config.toml
model = "multi-label audio tagger"
dataset = "synthesized solo parts of chorales (CocoChorales)"
train_examples = 39062
gain_aug_db = 6
n_mels = 40
hop_length = 160
input = "log_mel"
spec_augment = true
win_length = 400
arch = "tc_resnet"
norm = "batchnorm"
hidden_act = "relu"
drop_path = 0.1
depths = [4, 4, 4, 4]
kernel_size = 5
stem = "single"
widths = [128, 128, 128, 128]
num_labels = 51
init = "xavier_uniform"
residual_init = "none"
optimizer = "muon"
muon_scale = "match_rms_adamw"
learning_rate = 0.0028
momentum = 0.95
nesterov = false
orthogonalizer = "newton_schulz_5"
adamw_lr_other_params = 0.0022
max_grad_norm = 0.5
cautious_weight_decay = true
ema_decay = 0.99
max_steps = 13700
batch_size = 64
epochs = 22.4
lr_schedule = "constant"
warmup_steps = 410
weight_decay = 0.04
adamw_weight_decay_other_params = 0
Rows from block 5 of a small multi-label audio tagger, named by matrix and row number. Rows with one number belong to one channel. Each number is 128 + 24 x the weight over its row's rms, rounded and kept within 0 to 255. All counts start at 0. Numbers have three digits each.
After each channel's rows are labels from the 100 clips, of 14976, where the channel reaches its highest value: "responds to" is what is common among them. Only what is clearly more common there than usual is listed. The data: synthesized solo parts of chorales (CocoChorales). In brackets: how many of the 100.
# convs0: first width-5 conv (model.blocks.5.convs.0.weight, 128x128x5, each kernel summed), inputs 0-127
# convs1: second width-5 conv (model.blocks.5.convs.1.weight, 128x128x5, transposed, each kernel summed), outputs 0-127

convs0.37:151135098113152165079120165105167157116147176108137126119097175117128075138129152105108128132122112099135143114152149161077140126156149088144114159144125127102126105128124081147095105120145116143130119149106124124147173113124163117108130171145085180145082129137152155107110157108104140153148156113105145150174135125115139117171098095138174157150133113132137127142160131126137099155135
convs1.37:161111154128091174115101112105130124098162134095133143126107120119160116095109138122135108083087119158130142156087090101150174139124092085115134122118111103165121154102110128154129126139139192133096099103108125156117122142099126148100119141114116114126126112056128136111087145073148129133137126157150127145163116108115167121119121143141107105151173104143122165147097150128178124105130
responds to: note D#4 (61); viola (31)

convs0.66:093153142103134088097128124124095119139126105153114135143132131116116134137108133150140066101127097176136092114097121097139168111116167151117134104093154102088106122108115141147107116109130127121164132096124149139139098139131110117151105136066116106148144135115060119124150124153139136119093111141137084107137120109158051132124129091085140139127069143144122116098113141141132126081159
convs1.66:156107121158138089104115120145096144075101168122095105124107139142149132133135153117075110124150117081064091118114138133125121155146192165115102137170172152118149123134104104151134131110144123144122134118157117130117084175104127159128071172138124101138123152127118112112144130149127154155123109136143161131144134113133103105140122059127124163116082120124121138114120136115158106147159
responds to: clarinet (68); note D#4 (46); note F4 (43); note F#5 (31)

convs0.59:160149141171129186107125115107103119114149135139158103150132105182131111154110111106148105065134103077166156095101186114105120143159152103116101171144151108121130114133106103107111099098128134125157090164125121119107130118131104112135120109145137096158154130122146100104099131124137149150153116153133124142103139108151128125115122145141106109173116143085126122115121141192119187101107
convs1.59:146142144152152157146126134175109150154154122130129097112121132168095200128119099144097154115151134142104147153134132160091099137156083141126124171155142117154145160136114090109125153068148096134126126164114132142139127126118088127152145112132131128104115177108136135097179154140118127078154158134130131131140149105126118180135128136093126081111135160124168152141141110166139171141108
responds to: note D#5 (100); violin (100); note F5 (30)

convs0.97:140133123124143149117149088150114159120128156153142141134129167116083113150102148137155119105065182099140133167108165106149126139145127091120110141136120107126153121158133090155120134103118075120129105117144109132148160138127130154125151152143159132170151174098147124170132103105122162121116158108146125111098114151132136065093167104119152157151092137115109136120134187104101113140083
convs1.97:152109147085124111125084144125107093117145112103124135122120152122136139107088107144150114142058124133085128121144115123141096122128162103176139118145088168122096105140125099162116158151195165113099116134118104103117139102102074105142123119138166165081113122105162184117114099111147113124126141118112092102163130121147137111141108104142089120096148131096121134124124130129128141176148
responds to: note E5 (52); violin (47); horn (35)

convs0.49:066127119107071146115111103133121095134113133118138120118130092120169115121168165116090137154109136140143118115103155092151123117127139127114149134172102113113114131099139130152132130148109135140097119122130128105136117134125128148171142137095141165130085134106131071123144153157096124104181130105148121106102097130157114156105104127173104143104210116127115144118123161121202121103115
convs1.49:142128181088118171155103104114121132122133086141115158141132105127156096122135098112103145131135115119158135096117135137144102127160122073122123128130070154108126160132127072096130170158115120131143132145135141078074154132126114170107095113152132163152112149139151118156126135123139122108072143141126167166139128088147106113146124097140069122117155160119116134177114129119118122123175
responds to: bassoon (31); flute (27); clarinet (25)

convs0.112:110111109138125151106151104144124073134124174137097104098100155112153142124107155130099149113124167117140119126133109139170154093145118132112112103060140102155108072123134077092125116133113140125094148144151143090178073115102133091115096179136136131136106126130074124146140122105129106121158101109137156164150109133136123157135183117158089102139143122128154124125129100121123140133115
convs1.112:163142121167135130146133092110172103119146137099113107125163143154122087141134169056089159134136125111119111123085147153122122144149133128102169124189115153139180126131174131132080115112130147096144132134137106120137125104138135149129148137112145145151128146111128109179096149111117133143105089127131134110102116114124130121136167134120095178119120107115170078092147121093085146100157
responds to: violin (44); clarinet (36); note C4 (36)

convs0.0:100153125122139154129139137121106085124111121135098166142124120083117125124117151186133137134134107128116141097129078131093130100156161128131082138136150127125111121137118069111103124137118130157097136111105159139081134158078136105145166152147135130123091138132099159125116091095151142123124110167126083106140092109141053134130165146125136124126154120094098077132121169147175120151130
convs1.0:107109118112113114070088104134123152123068104103094155190156147163156125076119127116105126132104106151111115112131114162094113148143085119093132131079123060110125120119155124173148128160106115100127158096110131126100080133103143110145136155132124104119137137095139113104127144114158145151136090158171113130148147120156120115146143107124132109107120107169148141123093110141120162113128
responds to: clarinet (54); note D#5 (49); note C4 (39); instrument: trumpet (34)

convs0.87:115088165138108094139130116145131106140119143139114132158123054126098111106110107111112124147125141101137062117126126158108100147142153116094122125172101120162133130185129141150117126146093182189143103130123131101117132136114114107080075105163146143159127146111123111149111130129133151135113123119109118112148144127115127127149122115116144171128132092163190171128114110167096159155135
convs1.87:093136059133079122067145136112168093121108159152135105134087122152141125138148173139127137116129102130128122119095114107138115126139145144167147148099133162106114090132162098152097127105145099094106126084163125110150139148091136103097144100092127120134124096139086089135127144092082142138143126136098116138121131102126156138103113155113102074125138148098133120111132106123112131081085
responds to: note F#4 (91); note E4 (44); clarinet (34); note G#4 (28)

convs0.78:101110119117066139103128093080120124138143115152122133118150094106157149142124130139155101146100188130145096145145095124111117126129162131107119134138104127095114100149105086198183132158113139120137119117065123125114133136125125164137071154122138157151085142122120122104124128134114133142156115124131158101136093154134074137134112097146142146101156119148130081149105100119137093103098
convs1.78:110148145103104138149162181165127138125050169085111139106165108146144111116104153123120141123103116128151121125144053133092120162154125147120091138119144159156149153136148121104130100116097139141158135077102119123105156140125091186148141123147147126080124149163163128118159095121114112128117111098120136153180133127155104109108127102119121132093110102143132142145153145131108109135119
responds to: note C5 (59); note B3 (35); violin (34); note A#4 (33)

convs0.34:098131149133132104107118096120103098143138144116108105132151048127135130115123135116069142121080142119136163100149089046134095089129164114130098088097154150124143112125067138081141125116150134120145105167134147156136136193134140104094117123134108111143101122108134128129138127121153142085117124129108131100123127108141101112142146134131111151159158127127106116133140103151124175107110
convs1.34:182106119150138152166121145143115165119108111150076125131141133120166140143132110112120154133123134123130126149125167094115129111139170125102127116076143124122135131078160149116127142086130144107189152133114140119131132129100155121192169118171062107143118112144140118124109143160178096146140137125107104135140155096159172089131129157145131083123140154122132102098175135125129155107126
responds to: note F3 (97); bassoon (96); note G3 (51); note A#3 (44)

convs0.109:125148143127115119117142124139103116092129110118114123145158105095120127117155141104162109155102117132147134094142135119099115137129173137119084114113151171123123113122122094141150131130114084150108149149152100137142095147154088076115141089137133128131114073111097128109145137144141150102213170140149109126089182105122126145131127117131126127224127133116096119124142110141134176137104
convs1.109:122138109123146160162138141132135117099124103105124119145107146145129129154110122183135106129148070118100187128149143159145096152155100118138129109115130117148108133121114131153108161129158120123133143119137124130111158097081107106145139115124107160161135180168098123109128167125141115124142103132148184170175131074173139116090136117105133103094168107116156173107106122142106141165082
responds to: note D#5 (100); violin (100); note F5 (31)

convs0.24:132117094150119124157137135131136132167180113129129151125126064109140142123148097119106097116158146155139195098198130103130108124127134154114136140114175117119135129118135156119117122082136102118124139182123175161108114126133122151119122133109128107124133120077161100148152098102103131120089142102176115084157179106138155154125121095122161129119106114096131129136114095092138160107117
convs1.24:121165084150132103141137131130102141145146071125137128127085151081126111141158090158107113111141133110093113137144122106113128124142127165127122083108127131174131112092107136088121122166109105147131094137110138147128115173090148139145139135135148079150067145171128155165137086109098129095115108142097139087136141093120169117100118129123118118125152099124144116091137100094137128178161
responds to: bassoon (81); note F#3 (75); note B3 (31); note G#3 (30)

convs0.72:108089134114124116092149137122141113098139116150120145098131112137181126120096124105107175077109133153128159098128128137099138087151110083113105140131134158110127109132132121078086125112134129095097123079151151147136123147136145077137137145140126146137082096092150105120143187138131168099118147110098121113133156133089162109148135119111119133117120123133134199068121155096161136116124
convs1.72:091138077160114089114170111123115098107142118159138147121140105145146158137116134167102162125100149071120145121157134094111128128076122134125078084105146134094119113162149174107111130144123098149146132060125114122121131116115109110138117092121120095112132083075142102125130180117147144148132149090093149147133125147120108129093108164102103157123135124104108136126129100156134163135134
responds to: note C5 (99); horn (51); violin (48); note A#4 (37)

convs0.103:138131145121142133142164148148068144122127175161126145094163149134108137110126118129095145109134132142132120146156093133114130131113143089135156137137112149132115123098098099083132136120059154127165135134112124148165129145110149107124123087142124136129123155128116131173118045117150136180151093141131103064143133147132112171107141164122144152093113118136173106106124133093087100132133
convs1.103:121167114141128150065126112095123139105117078130107138081130150136131146122088127125164133069146156169194160106103093131165127138116145077177135117096140111127156102123089088147126141157133099119126147134082148126088112116121175116143124126136111113110103111136111115113112097095101150080126112123107105096113120121092117129105134144141114125164125112112107114099116126108108131092118
responds to: note E3 (77); cello (74); note B3 (30); note F#3 (29)

convs0.63:154090119114139162115151173118145107105137102130120178154135111140131150096112133124121148144125070110142096116086095097125101094091151154098202098104141147119138150098126131126109091106087166105114121137139142109115083146126117153099112099138164141180124095132166106082142118136142130136142109112133105105109072120101116139126096174104132134138126109130143100125144115111103125155131
convs1.63:112097109108125136151145146146153150096130140123138133149097143165157172115137180130129171114109110116105110137085156106084084137106164132074142137128151130091111097132111144145171096143158170157134135105145130148107141110113177154121109100109134131143135139139146113136143125120166096085119129125135146154134150145102140118186148139154136122133164188145128095096139170111136121077122
responds to: note F5 (46); trumpet (41); note G#3 (29)

convs0.86:087095147157136158155120129097098139095122167103159103118095117093108127147129128101125141123109138065172141126118135125081115127181119089168151107143148129104133121132152119119111140160133173130086090125113141144159134116125127063139118148143150136161143160145128138134128165084109164148125144112113146146125112101126112104151100169100092080155093116135142129144118120113115167162138
convs1.86:094062105154144147113132137102134119124116149135184078118124134098095141135212093149120084127122101107114115137110106100092147124110114105136142153151114145111116133106120084132133112129146109106127077136143156136170126188115136122104116136128161123128139137107134104147167164119124122134169140174141121150123123137106141113156127166101123118169115144104130156153113132173102166129104
responds to: note D#5 (100); violin (97); note F5 (29)

convs0.22:127121102139146154090163133145107116131109124059080149124122114124124143129169129118109093107141163082188143148125079135127138181118161104129114080122070122104094138130117101159147141133129137118138082117119123110114154131117082147105136156108113106098123114142137136132152117089116097167102097101131112142121123089133127131103105098108149091104147149163112099147148105137104116160123
convs1.22:135139160139079159124139130117144142111091118072161131143126117140149162120119131141110110141118149069148153137178107177130119107110168121093139101159139174146156142141117069160139150136141103143157156137095126120100113130175100157122108140143110126149085166148139116143147149138156132111126091126154156139112144113149159086173089093136096132095113102143146111121160106119123137145139
responds to: note G#5 (70); violin (62); note F#5 (32); note G5 (29)

convs0.124:122146101135137083109151087143120185111089165156119159125148122133122122132056134078140118128118155127126155064137113094132090120134097123103153110129159099119140115129130099147117103112051097121119087115138122146124100118110153098113158100135147187137092121166148139138102103114123148117134108109094140128149126152124126099150135143090141133138106123100086148131121118139107128143095
convs1.124:124165117122105126126103120132128188128160148151102138110134092128169126144102110106155142130091126134196134122117112084126128180135119085127161150143169094124197115114161096136104096148110145131134115127139115124102140111162139169131151090144150126141179106129154109114115117122098131150103130084133132126114142152181080177110133086130133127143148132143165100115144125138134148118110
responds to: bassoon (99); note B3 (99); note A#3 (45); note A3 (40)

convs0.125:126106115167129135145112097120147132099093134086159125101132117116127152102087100175104136121061134087136141083086179148121153149106102104104129142113134123158119108108154135146125150153120110143122099170126144116105130111139130140108177103154157120107147156158174123088126100126116142127162118131137134091147106118109107151081119102099099159123157114157178122130158137105137103113090
convs1.125:168110148128106088137104119126100156119112140093165129116095144121113185139101135161129134122085148149183162099120136118115088099152119169117125159119125124107108164120103152128110149115149095130138125153191138105133167093139108124116098143113132127138147144157139126099139046128136115104146169144104093114101089124151117114096126090155115131118127151123103142092144145132169100126122
responds to: cello (90); note C#4 (90); note C4 (35); note A#3 (29)

convs0.123:183131155130142093160172085103086129125219108068138145112153142138118127126104170156136096099146133096143129119128127126123170133160136128114137110120150129135107139106128126145147143172101085118179140153148121141104134103100138097079135123131155098139147161134108140121150120142107124127149127102174099137130119066130116139141143136131146105160095116105115122117122154118103162122124
convs1.123:115136125129107114092148115110128140102119095131089092066106087126130115107149127086123149132155149127142138099116115117100101127082123113116068104113114160055122135141092128105150112109128146142142130073122104112181121098137086080157125151157080150110093126116105112116091149124137130087116102126081115124116105127117110119153107136134115125116131113109091157114108127118091113136159
responds to: note F#5 (97); violin (92); note E5 (60); note D#5 (41)

convs0.14:118111151129124089123137137153127119130117095064059128164137168147107106119112148129113140160111100140138127144174101114135128151107125061110123120106069078120156110132118156122096139179138165128147140135160127119128114120124131109158118114139140124116126145135164119105157136105145141142179146113122126157131112158157139143106151098089121112161129170162110120130120152163069136101100
convs1.14:135107133078149198145141173134151162181106128107102131146122086104111137164124170126106127116178135145160194107120121118145080122138117084152103146106048160147147120128109109110152092123122141131099132134123111123175156122119123138126150121122101119145129131124081132103086106114107125153112129117108110136147132115119096120140161099140109136122113163109107123115145139129085114126116
responds to: note A5 (86); violin (74); note G5 (68); note F5 (28)

convs0.55:130125118169153133125096117152150091160115123141152168101112108106139119128135134102125126127139119093150121096151096149153166172127120122141152137144153121147108205150132155096133147099178102218134096122132131160114144175137125154098116137127126119146119145162133136150116125132100126140117155129093148132130105107175171126141103111106135118083128141135128104092080092139112136153102
convs1.55:125162131172132108140108083129181137120143120133110084089129108110120120126095144132082077121132129133123157111067119160127123117137154140129125126111154096112124123172107144106136162100153091110141146085120160088106141117103127104099127141116156101129162101139087111134122142164149156154155104098136060124137156111085111163117158155145106113114144144118159159091125110142105124122140
responds to: horn (70); note C#5 (48); note D5 (45); note B4 (41)

convs0.127:103154130135139167101120140094195120113090149055106167161134101110137152101181123167112112144126128115164146125125128140098107131129176163118168120127157126106103132138106148067097106117122106130154118172123128106143076139107141122101144115102112096126135123120159111149151142148133138129169125111136148123153143107091181168117112136118110160116148125113100109140123145126117125128088
convs1.127:130157136142129168132145114109145135128096121091123086143121164111101144102097116133141185148110146101144111118144171124122079102124106106103124104147089143183180139111145143103104111132078111127153143102132079171158110111136138127122112138146158097106127127176118133136147138115129140099090152171088122147143131103093174118130141159138148139114131108095142131128130135163147140061128
responds to: note A3 (80); cello (72); note A#3 (47); double bass (25)

convs0.106:151120123137146130143115137142115152151126076129135164096110079088111156105112096128115129118135118140160112153151122126110095106103123119130150100098143138156134136065133147193173097144122131154129117134144155157204146113129165103150116163150144120114090151094150109087144128133144148099115098146155140152147113157117102144101117137120136120099147152192128132145117099103139129137083
convs1.106:112106072102108132171112139114152135080106135112165146123105074122092133143113166161146127136121150152129115136107125099129131117069126106096119077111107128121122106080092089134125089144137143093115125165129098138161117120143121128129140081142173109150125125107085138106166132145109170136145146141142107114105101121105138150127080147128155081135137106164170121134156095138137108140119
responds to: note G3 (73); bassoon (49); note G#3 (41); note A3 (36)

convs0.110:134120103109103115112100140144140094135124117144135143139089090144123144125160150132100190106147078108126153153132146196146102185120175142143143130104126127166128128120118105128080135105132115168114145150131137137122108129114126099124107118172142132108097089096113085108107140183147135128141131136131180124102085193172089154118118128114134111121122116156129138122126118133136084134108
convs1.110:140138095068145153157121179141099099136135133146158144112103121170110174160104127133123100104144109128124120165149102109145113078095186127083143103097148117127106165128173113106115126116133090120091109136116146130095178127123116150117111105131110104137123098126151080160118099153113099113124127086116133113124131140098106113134127112118105114137083135138158139083117093132102122080119
responds to: note A5 (100); note G5 (70); violin (56); flute (28)

convs0.19:118125122179123171109148131161105115115128120125125113112108163092132117153123126118103067113116119106082096142127156133135127120135132145151112163158151092111134104127115090121136104129119086152085179105114163093095133138131141113102103134135127126129144126113163103134125087146122140187169143143136133082131134119134100138141151158129141158163113111170172109075139199123135138151101
convs1.19:188135131096101160135102071098111086165132093119122162095120143145129143124113130079146099112112115079075134122124103106121152142137123107098100149105091123068163122115088129098118149140148128116126111136141108115116100095139107130138122146103141098150126119112100103186144183152151095092128150142122104105149115142132127108128126130144121098120098110128098088134132155137153135166138
responds to: note D3 (82); bassoon (80); note A3 (44); note G3 (30)

convs0.77:122101152121119107162093128130154121134148170093140118133100130135126121160144124088112160071118158075118102132112073133088138110115154115138120137093113116099166148129112128125123128192142148082138180129142152103136128116080144126093130119165142141116112114135117159145136141137123131103127128149118132124110075149097134109108122139102159116120085083114083112149086137105172088127115
convs1.77:080117137142137142108128160097085113171156134120124136085142139141130137121131137168071103151155148109145176122153146112170132142100103130125103144171122077097146108125108133118114082112110114141151161129118091130178097150180106139074114110143132096121131146106127148116107125132096124161089120104147106129139128135094134121066100163098110094140123111085140139138098130117124132129143
responds to: horn (72); note B4 (71); note A#4 (32)

convs0.94:150155169128111149136080084150128131101140119123148115099135136133130135128120130149071144156100130137087095137174090098114127121101069159111121123139095122107140107129126135112153106085041092103150141110134127163153156134126153103139104142100121129125165148152124098098125128093112112138165125173128114138104171111153119098121104129123138098139141134106116119136138115088069136112132
convs1.94:139126134132148155141094122150139142120157157167146116106160136163117089117085130151138158171151135161112120149118094129094105163133165125131101074175140122145130134120104162121179128102100130135105082120138110123128141123141097146095132114127106160108153151080134166121129148116091162086147097127135083128128100109162137178098104132163115130126160130113108141132093136131189134147141
responds to: note A#5 (100); note G#5 (48); trumpet (48); note G5 (36)

convs0.53:126151100147108112147106135117104162128142148116174141148165110142076137151140057124129165148170093132103144167140130131151126131157104152070158115142111127097157107106146138083121146121082109096146158160143156131100129112127134127154133147111163104116150140153167155160150120134138153104086154104120114149096120112109107072133112131102133113146121101150130158137119135125169152087140
convs1.53:138138121159131121147116145141122145114131157186153131161122122110089154162110080170131160114120102186141177133149120128128137127111088151094116093102161120161142144118108150124117111133122121126141156151131154152104150116144156133077122124104096134168108131128116103135112123104097117108104138122116130155122147086130138086136145155097156117116162066073137084101137111123142133083172
responds to: oboe (87); note D#5 (49); note B4 (37); note C#5 (35)

convs0.73:094122151126125113119121081134107122135118105104149115115141121127121140132103128106099085153145100136145172045109132123152127105141138135098141161180135165110098073117116131105122141129125124130114087117066128134172113150149171142139130120130140130144132150066122161146107132109103148120145109110149166119149114114143096083130128104154113132119164155173062130095152126131138138117129
convs1.73:116144127112131177090143129130114103139123139117138106182128149109145149120111164153137126148150101139155130112141088107126139131135107166163128173141191118095086142091143124114097085181118137117100064104139118127133110126091088157113159134155152060135116146105128098122077100150136168161142150138098114119135143112125113134138123124159119078131154151135129132153132128115130138129099
responds to: note D#5 (73); violin (73); note C#5 (34); note F5 (32)

convs0.105:120083091167146108127138121143164144107124112125065153106110133113160135140106101119111064137096133118177138105111136138121116096158088126118138110146123102161140119115129141126136124107097112119142150144132154132145174178114078154112113135117110132146153178146109142141161104135144125137164095122162090140127115095126111157110171106157153099117082165122108171099115106116118140126089
convs1.105:170115103116127145144140157111134117125096120165127112163117131140080136131111115134121186104142174133142148143120090100080146112107108130128143106149138082090149127161114105169128154151174112130136121141170086136102124104107122105105128155123148163118113142116108120155136133122124128129172108116110126105143132152119127142101201119125070139145134134150135141115133110170144089202107
responds to: note F5 (89); violin (89); note D#5 (50); note G5 (30)

convs0.17:102108127119087115122105072121084111097095093127113095119161086112145137113172099167128082109112166115156104105135142119140129131104137102084136137108118155144145117125112116138103133129103113132140134105119125156138138108144146105132140163156150122130121119092156136153146137128111123130161123117154155089084120153144087130149115100144140108122223150086151131163171147122160128125165
convs1.17:145114173117154119156098110123111111135147136131068154170109107116179168161128173128149096129115138092107092118110134139110146093178128079101112145153144099129106114088135105120179160139072166124146109131158110109136161084152128111123088137138128160072125166133117139151134134124113149135108123118125121121127112103156128133136122146164126139122159151119129101161110135131171116143095
responds to: bassoon (34)

convs0.52:103133159140113145124158116108122138134096092071118124130119134101125118143169127107112129132118088158156107116087109076094108067118144123148108128156139120148103084087156138148133130115131105174134124142120095127151148109150081143130069165117126116156062139137145097114105143086098161089114153164134135099118139129107131139129113131122168146148162122164129161104111109105123136128127
convs1.52:161135146123150144171141081141134105112172119112160133156095090148119131097133083124113111149097157154139139127097116121126134150131086100161127122118165111124104093127129130083127172096117121145105093098122142138129137136118094118135135128109142085110152162153104114100116100153121182144159134113127115128129171102159145159166087100106132116095145132137143148181135097130104141062108
responds to: note D4 (98); bassoon (65); note C4 (50); note A#3 (32)

convs0.47:146118101134102087126104118138123131168121118096143102157105103147136109135116132125148110107146146131181165149140119132142131125151128101118175116139116142116135138139133134142143114111138103128142118125123084162149140139147158094115137154140151119111123103127111154130149142130153148154192109105123142109135115172088100059114124122121154139192125242087129138138114160158119122127119
convs1.47:123106171074118094133136144153091138134181113123092158145124108102106124130149121103085083134178093149133090124120101140142126148117098091117105154145108123122124135147122133146145119124136134127106144146191145134117104140108120138172131123114144139128106149152093118101115112129133080109083094127083146129137102132166116191134142162133139168118070129162126158117122150150090141143141
responds to: note A5 (94); violin (93); note G5 (75)

convs0.39:156135162097113120120145139167193163129100118137103117083086130108122102108102174134071116151138123161099139130158120120142085113138108147126103116099140119141089088168150071129097119155103111154127113159118080147180075128097104078133127120152127121129101114103134107146138132138118107146112130144153118135127119153147119110134154113128080122137089146141104157108150143144127142116115
convs1.39:095152138087181157118109125083141105152129079111087119149134110118119155139153097143136100113130138116075109131147099116115160155142103098143161142110123163170123161114122140155172164144128110074118115151105158111137142141113173127118159152152131189099165131145109131144060127131138130111113121098145147103136126108147131126103113122137144101130132124157106093126099099168155110126117
responds to: bassoon (51); note C4 (51); note G3 (49); clarinet (49)

convs0.76:101152141086106167095148133083097149114123167129124116079127141131120126119109113093134097126159110134159124117137135119104114107093120146125086144090133080151089124129150141089109115100142192145139104145111142111186114119148157111143088122143145071129149106091164116137126158100141103112126087115122153080158115138117128107111145133112107104128135090104112094165127162153137153127126
convs1.76:104096104135115128124158070098103149136125110181119137076174153161128138118147102111112105107141117172149128119130088139109127134150107117129152121092096167101117117155137148111185175133127112138118129151102110128117077118155145118183113137125120108136142128121109093149108117149093182120123120154162122124114110062119122107165122145119085124133144108149107093145098128138154142108149
responds to: note A#5 (56); violin (49); note G#5 (32)

convs0.111:160112132141192150168131110183105134160119118119139116150148131141127118120122160068099121080131139130157121120129099093111114090119135119135148117119130155171133130128133130135129107156151145157156131119119094097142145144144131133105133109144118106164107115136130125103120194110107136167146136146098164138155095125148118113119150106104123121180123118118089142156161090213165123160126
convs1.111:097092155153114127136104144140149130084142122112125125144164104110139109136082100123114131125159130145108096124137133151112167109137147084084134112109132092141132157092115134083132137134140090158123116150128161169108148122143158149116143151135135151108133179063109152129119123109135163116099185134111161108151152119120102128143144161131165177128099120094114130117074133100101190135118
responds to: violin (70); note D#5 (69); note A5 (30); instrument: horn (29)

convs0.121:119104191152106123128105110120129151161150159148080145073131153135143130104119042140120134124096136104112100106151126106133147122195158139127133117099136145098094113116084124126095127147160110143147159160106109117164121108170077136120114150091139143108141141149143125143104169103119140125103097133101157122151109159169129148146118109106092109131121117112127155143121120106117134136103
convs1.121:167105094147137114131149163088113132118099142136118073091120136043150155155116147182138117103158141119097080119152108106107152134116153164127084095085148139147142118121128113154102163147111083129137102167122127115126111129175110097114127150129114127105134150139137078139111142148096113135152112113096087103123136150143143128099153128136126148132112089149114123136138108107090141109108
responds to: note G#5 (72); violin (67); note F#5 (49); note A#5 (37)

convs0.58:125127158105073100106140118144122156184121170101140125097096131102121145150140148111104126084121169097160121103139143173166150147138137144122115179141091138114106170151120140122134137155110118129099135155141107112129153096122169084140139099156138120128143127164137117152213133098119128143109102130085109098148150107101127139119105119134119119165123121136114080115119165095140126139100
convs1.58:104134140097070137126159119128094095115115131151158083120111114127140141139131091113123122130159082121165086125123122131121145128082137143095100170139102128086148082129137115137132118106135128111117102130103156145144083142161161121103141115138122109134163137112153111094132110113112131121142086098083141108152151139113151147120077143151184139166166096134122114102110094091139131128066
responds to: violin (74); note C#5 (73); note D#5 (31); note F4 (27)

convs0.50:162109133099176128138137126148106163135159109144109171126113143136120102130139132078149152119116112096101143120173112153175105135158132158085166136130162150116145136125107131119132136119146104112108142128120139163144168136138134129128109177136106120106131151138095137106110117105098133077074136115137101106115115105172108113122160161079112163148178146133125120059119114139105139080151
convs1.50:133118160116109089160133160103122121102111145115169101148170147116150071108107097134099144155161119094106141129196144119119122132139124171113110153147170177134087129086166139128122107136180133113088135137133148145105136142164151124116157125141152084107150127150094125113155104150143134124126087083156116099114135091137161130089095138124120096136131105134105103114119141123097144126108
responds to: note C#4 (69); clarinet (54); note D4 (31)

convs0.41:130167091111128145112140149131128133103170177083133105119122111150108167170132123141139129166115090125148108135149116138148129118149102088151146132135118143106177183128110091108158108126111153118144090114117138139118124168139107123132115123126142110147106088130100142126133150086156168094160142110125129138108159144138142117110113073158127110181121114134160152150125127154055184122114
convs1.41:153158124117116140116091089175106088138137160159127155128117133108132139112070123074118102113178087134165209131116119146151131109138150117114144120138089143126103087119156140128145148095153114118106122165164133125134103131114135134128116113122104177134088102145132088137109141118087124103101129167139122160142112097136137160114127164137132139093146150156116119145150127142186126105136
responds to: note D#5 (100); violin (100); note F5 (32)

convs0.114:118119124158124134141175104130112103138116089166104148107133137106105146111131192177117127127180135172164165129121150072156123143100144121114134135138102141092118110085101136147182115120171124135133119144135103122115123088143133142117137101090115158180095126081096124150129119104128125165123140159126116136116143111115173127135105101105145125137124127141101117125177096101096143094163
convs1.114:127120084098107125125087136135114139134155153139149090119117125146122102115112118098125137121129124117118117105099140110127099132152136119114132081121067112209095119084167117115101137124129108122105118131095148104119103183109134074085126136094178096136106127151132111119101096137103128124132131155136163104148112097115086098120078089123096127130102113098164123124107110089118126106146
responds to: cello (66); note A#3 (65); note G#3 (53); note F5 (33)

convs0.33:196161120112091162160119112140147149127134171086153112131131123099090150151085116170113119123158141151138126130112112140124146130140135139114117133155117125148101116134198136129127138169106134195133123100164135106189093123120108123138110118144147124123144114201128124100153095138135094123117103125127113166078128126115102148143105147134102134116116143136113159105112160082106126153138
convs1.33:096092102101108142102112071108083095131094144137180130132097135120143123144113130130099164105153092147158135174111136114104142117136157098122127099140104109123100094143133169150139137102129124113091147098129156139164112136127118149117130097110134125154153127160110123146172179150139122131110087119159109145103115089099134132143115110120146129120103109116092087069118117068161153122148
responds to: note F#4 (94); violin (73); note G#4 (36); note B4 (31)

convs0.61:119110138108115141145111119170156174138142129145108135120130119139133158111111109126080115114144102141149110149108160133131116143144100117095094108098121141149096132149123129094114158108175072181128117101144126158109144133128131152173135124192159139062116106175117091100120157098112134141152141117115116092135085090130137102118128170144102098148116121136069127120106131097138128163126
convs1.61:097124131153185140123100055092118119120102122136150123103096123115117108117153126172116083128109145114087110119111116137131162159122047083084169143116162128112113133127141149119131108124136134138111158141147164140129088153133121141119123123115122085112155106140137077124134161112084135101136091119152115111098141131097123121136130144089126136155099143109121106090114090145131109083122
responds to: note F4 (60); horn (55); note F5 (37); violin (36)

convs0.2:140146113140126096163084127168158160185149101151112118118191129114101109155128121147133124136121115132116114164114116142120105095153095125131177154122098133109123111160103124167089139094111130135161167140131085165169179132125130118158135140111121136181122150104114117126125108148116100157113121112152155137139128136160154104102179123129137160122115080112118144133114136126081167148090
convs1.2:160131098124123093111113139114135096136100140155132153090181147110100075127090137147172125112163070156116129106123144100122113092095113139086104117087188122137135141161153119125121092126168154140106128154113149107116128142096112122139148112122146133122111159128156166145109068113097113100147157112132099125148096113161134126111093130123121093135137159115136122158121130101156086165123
responds to: note E5 (82); violin (47); flute (39); note D5 (37)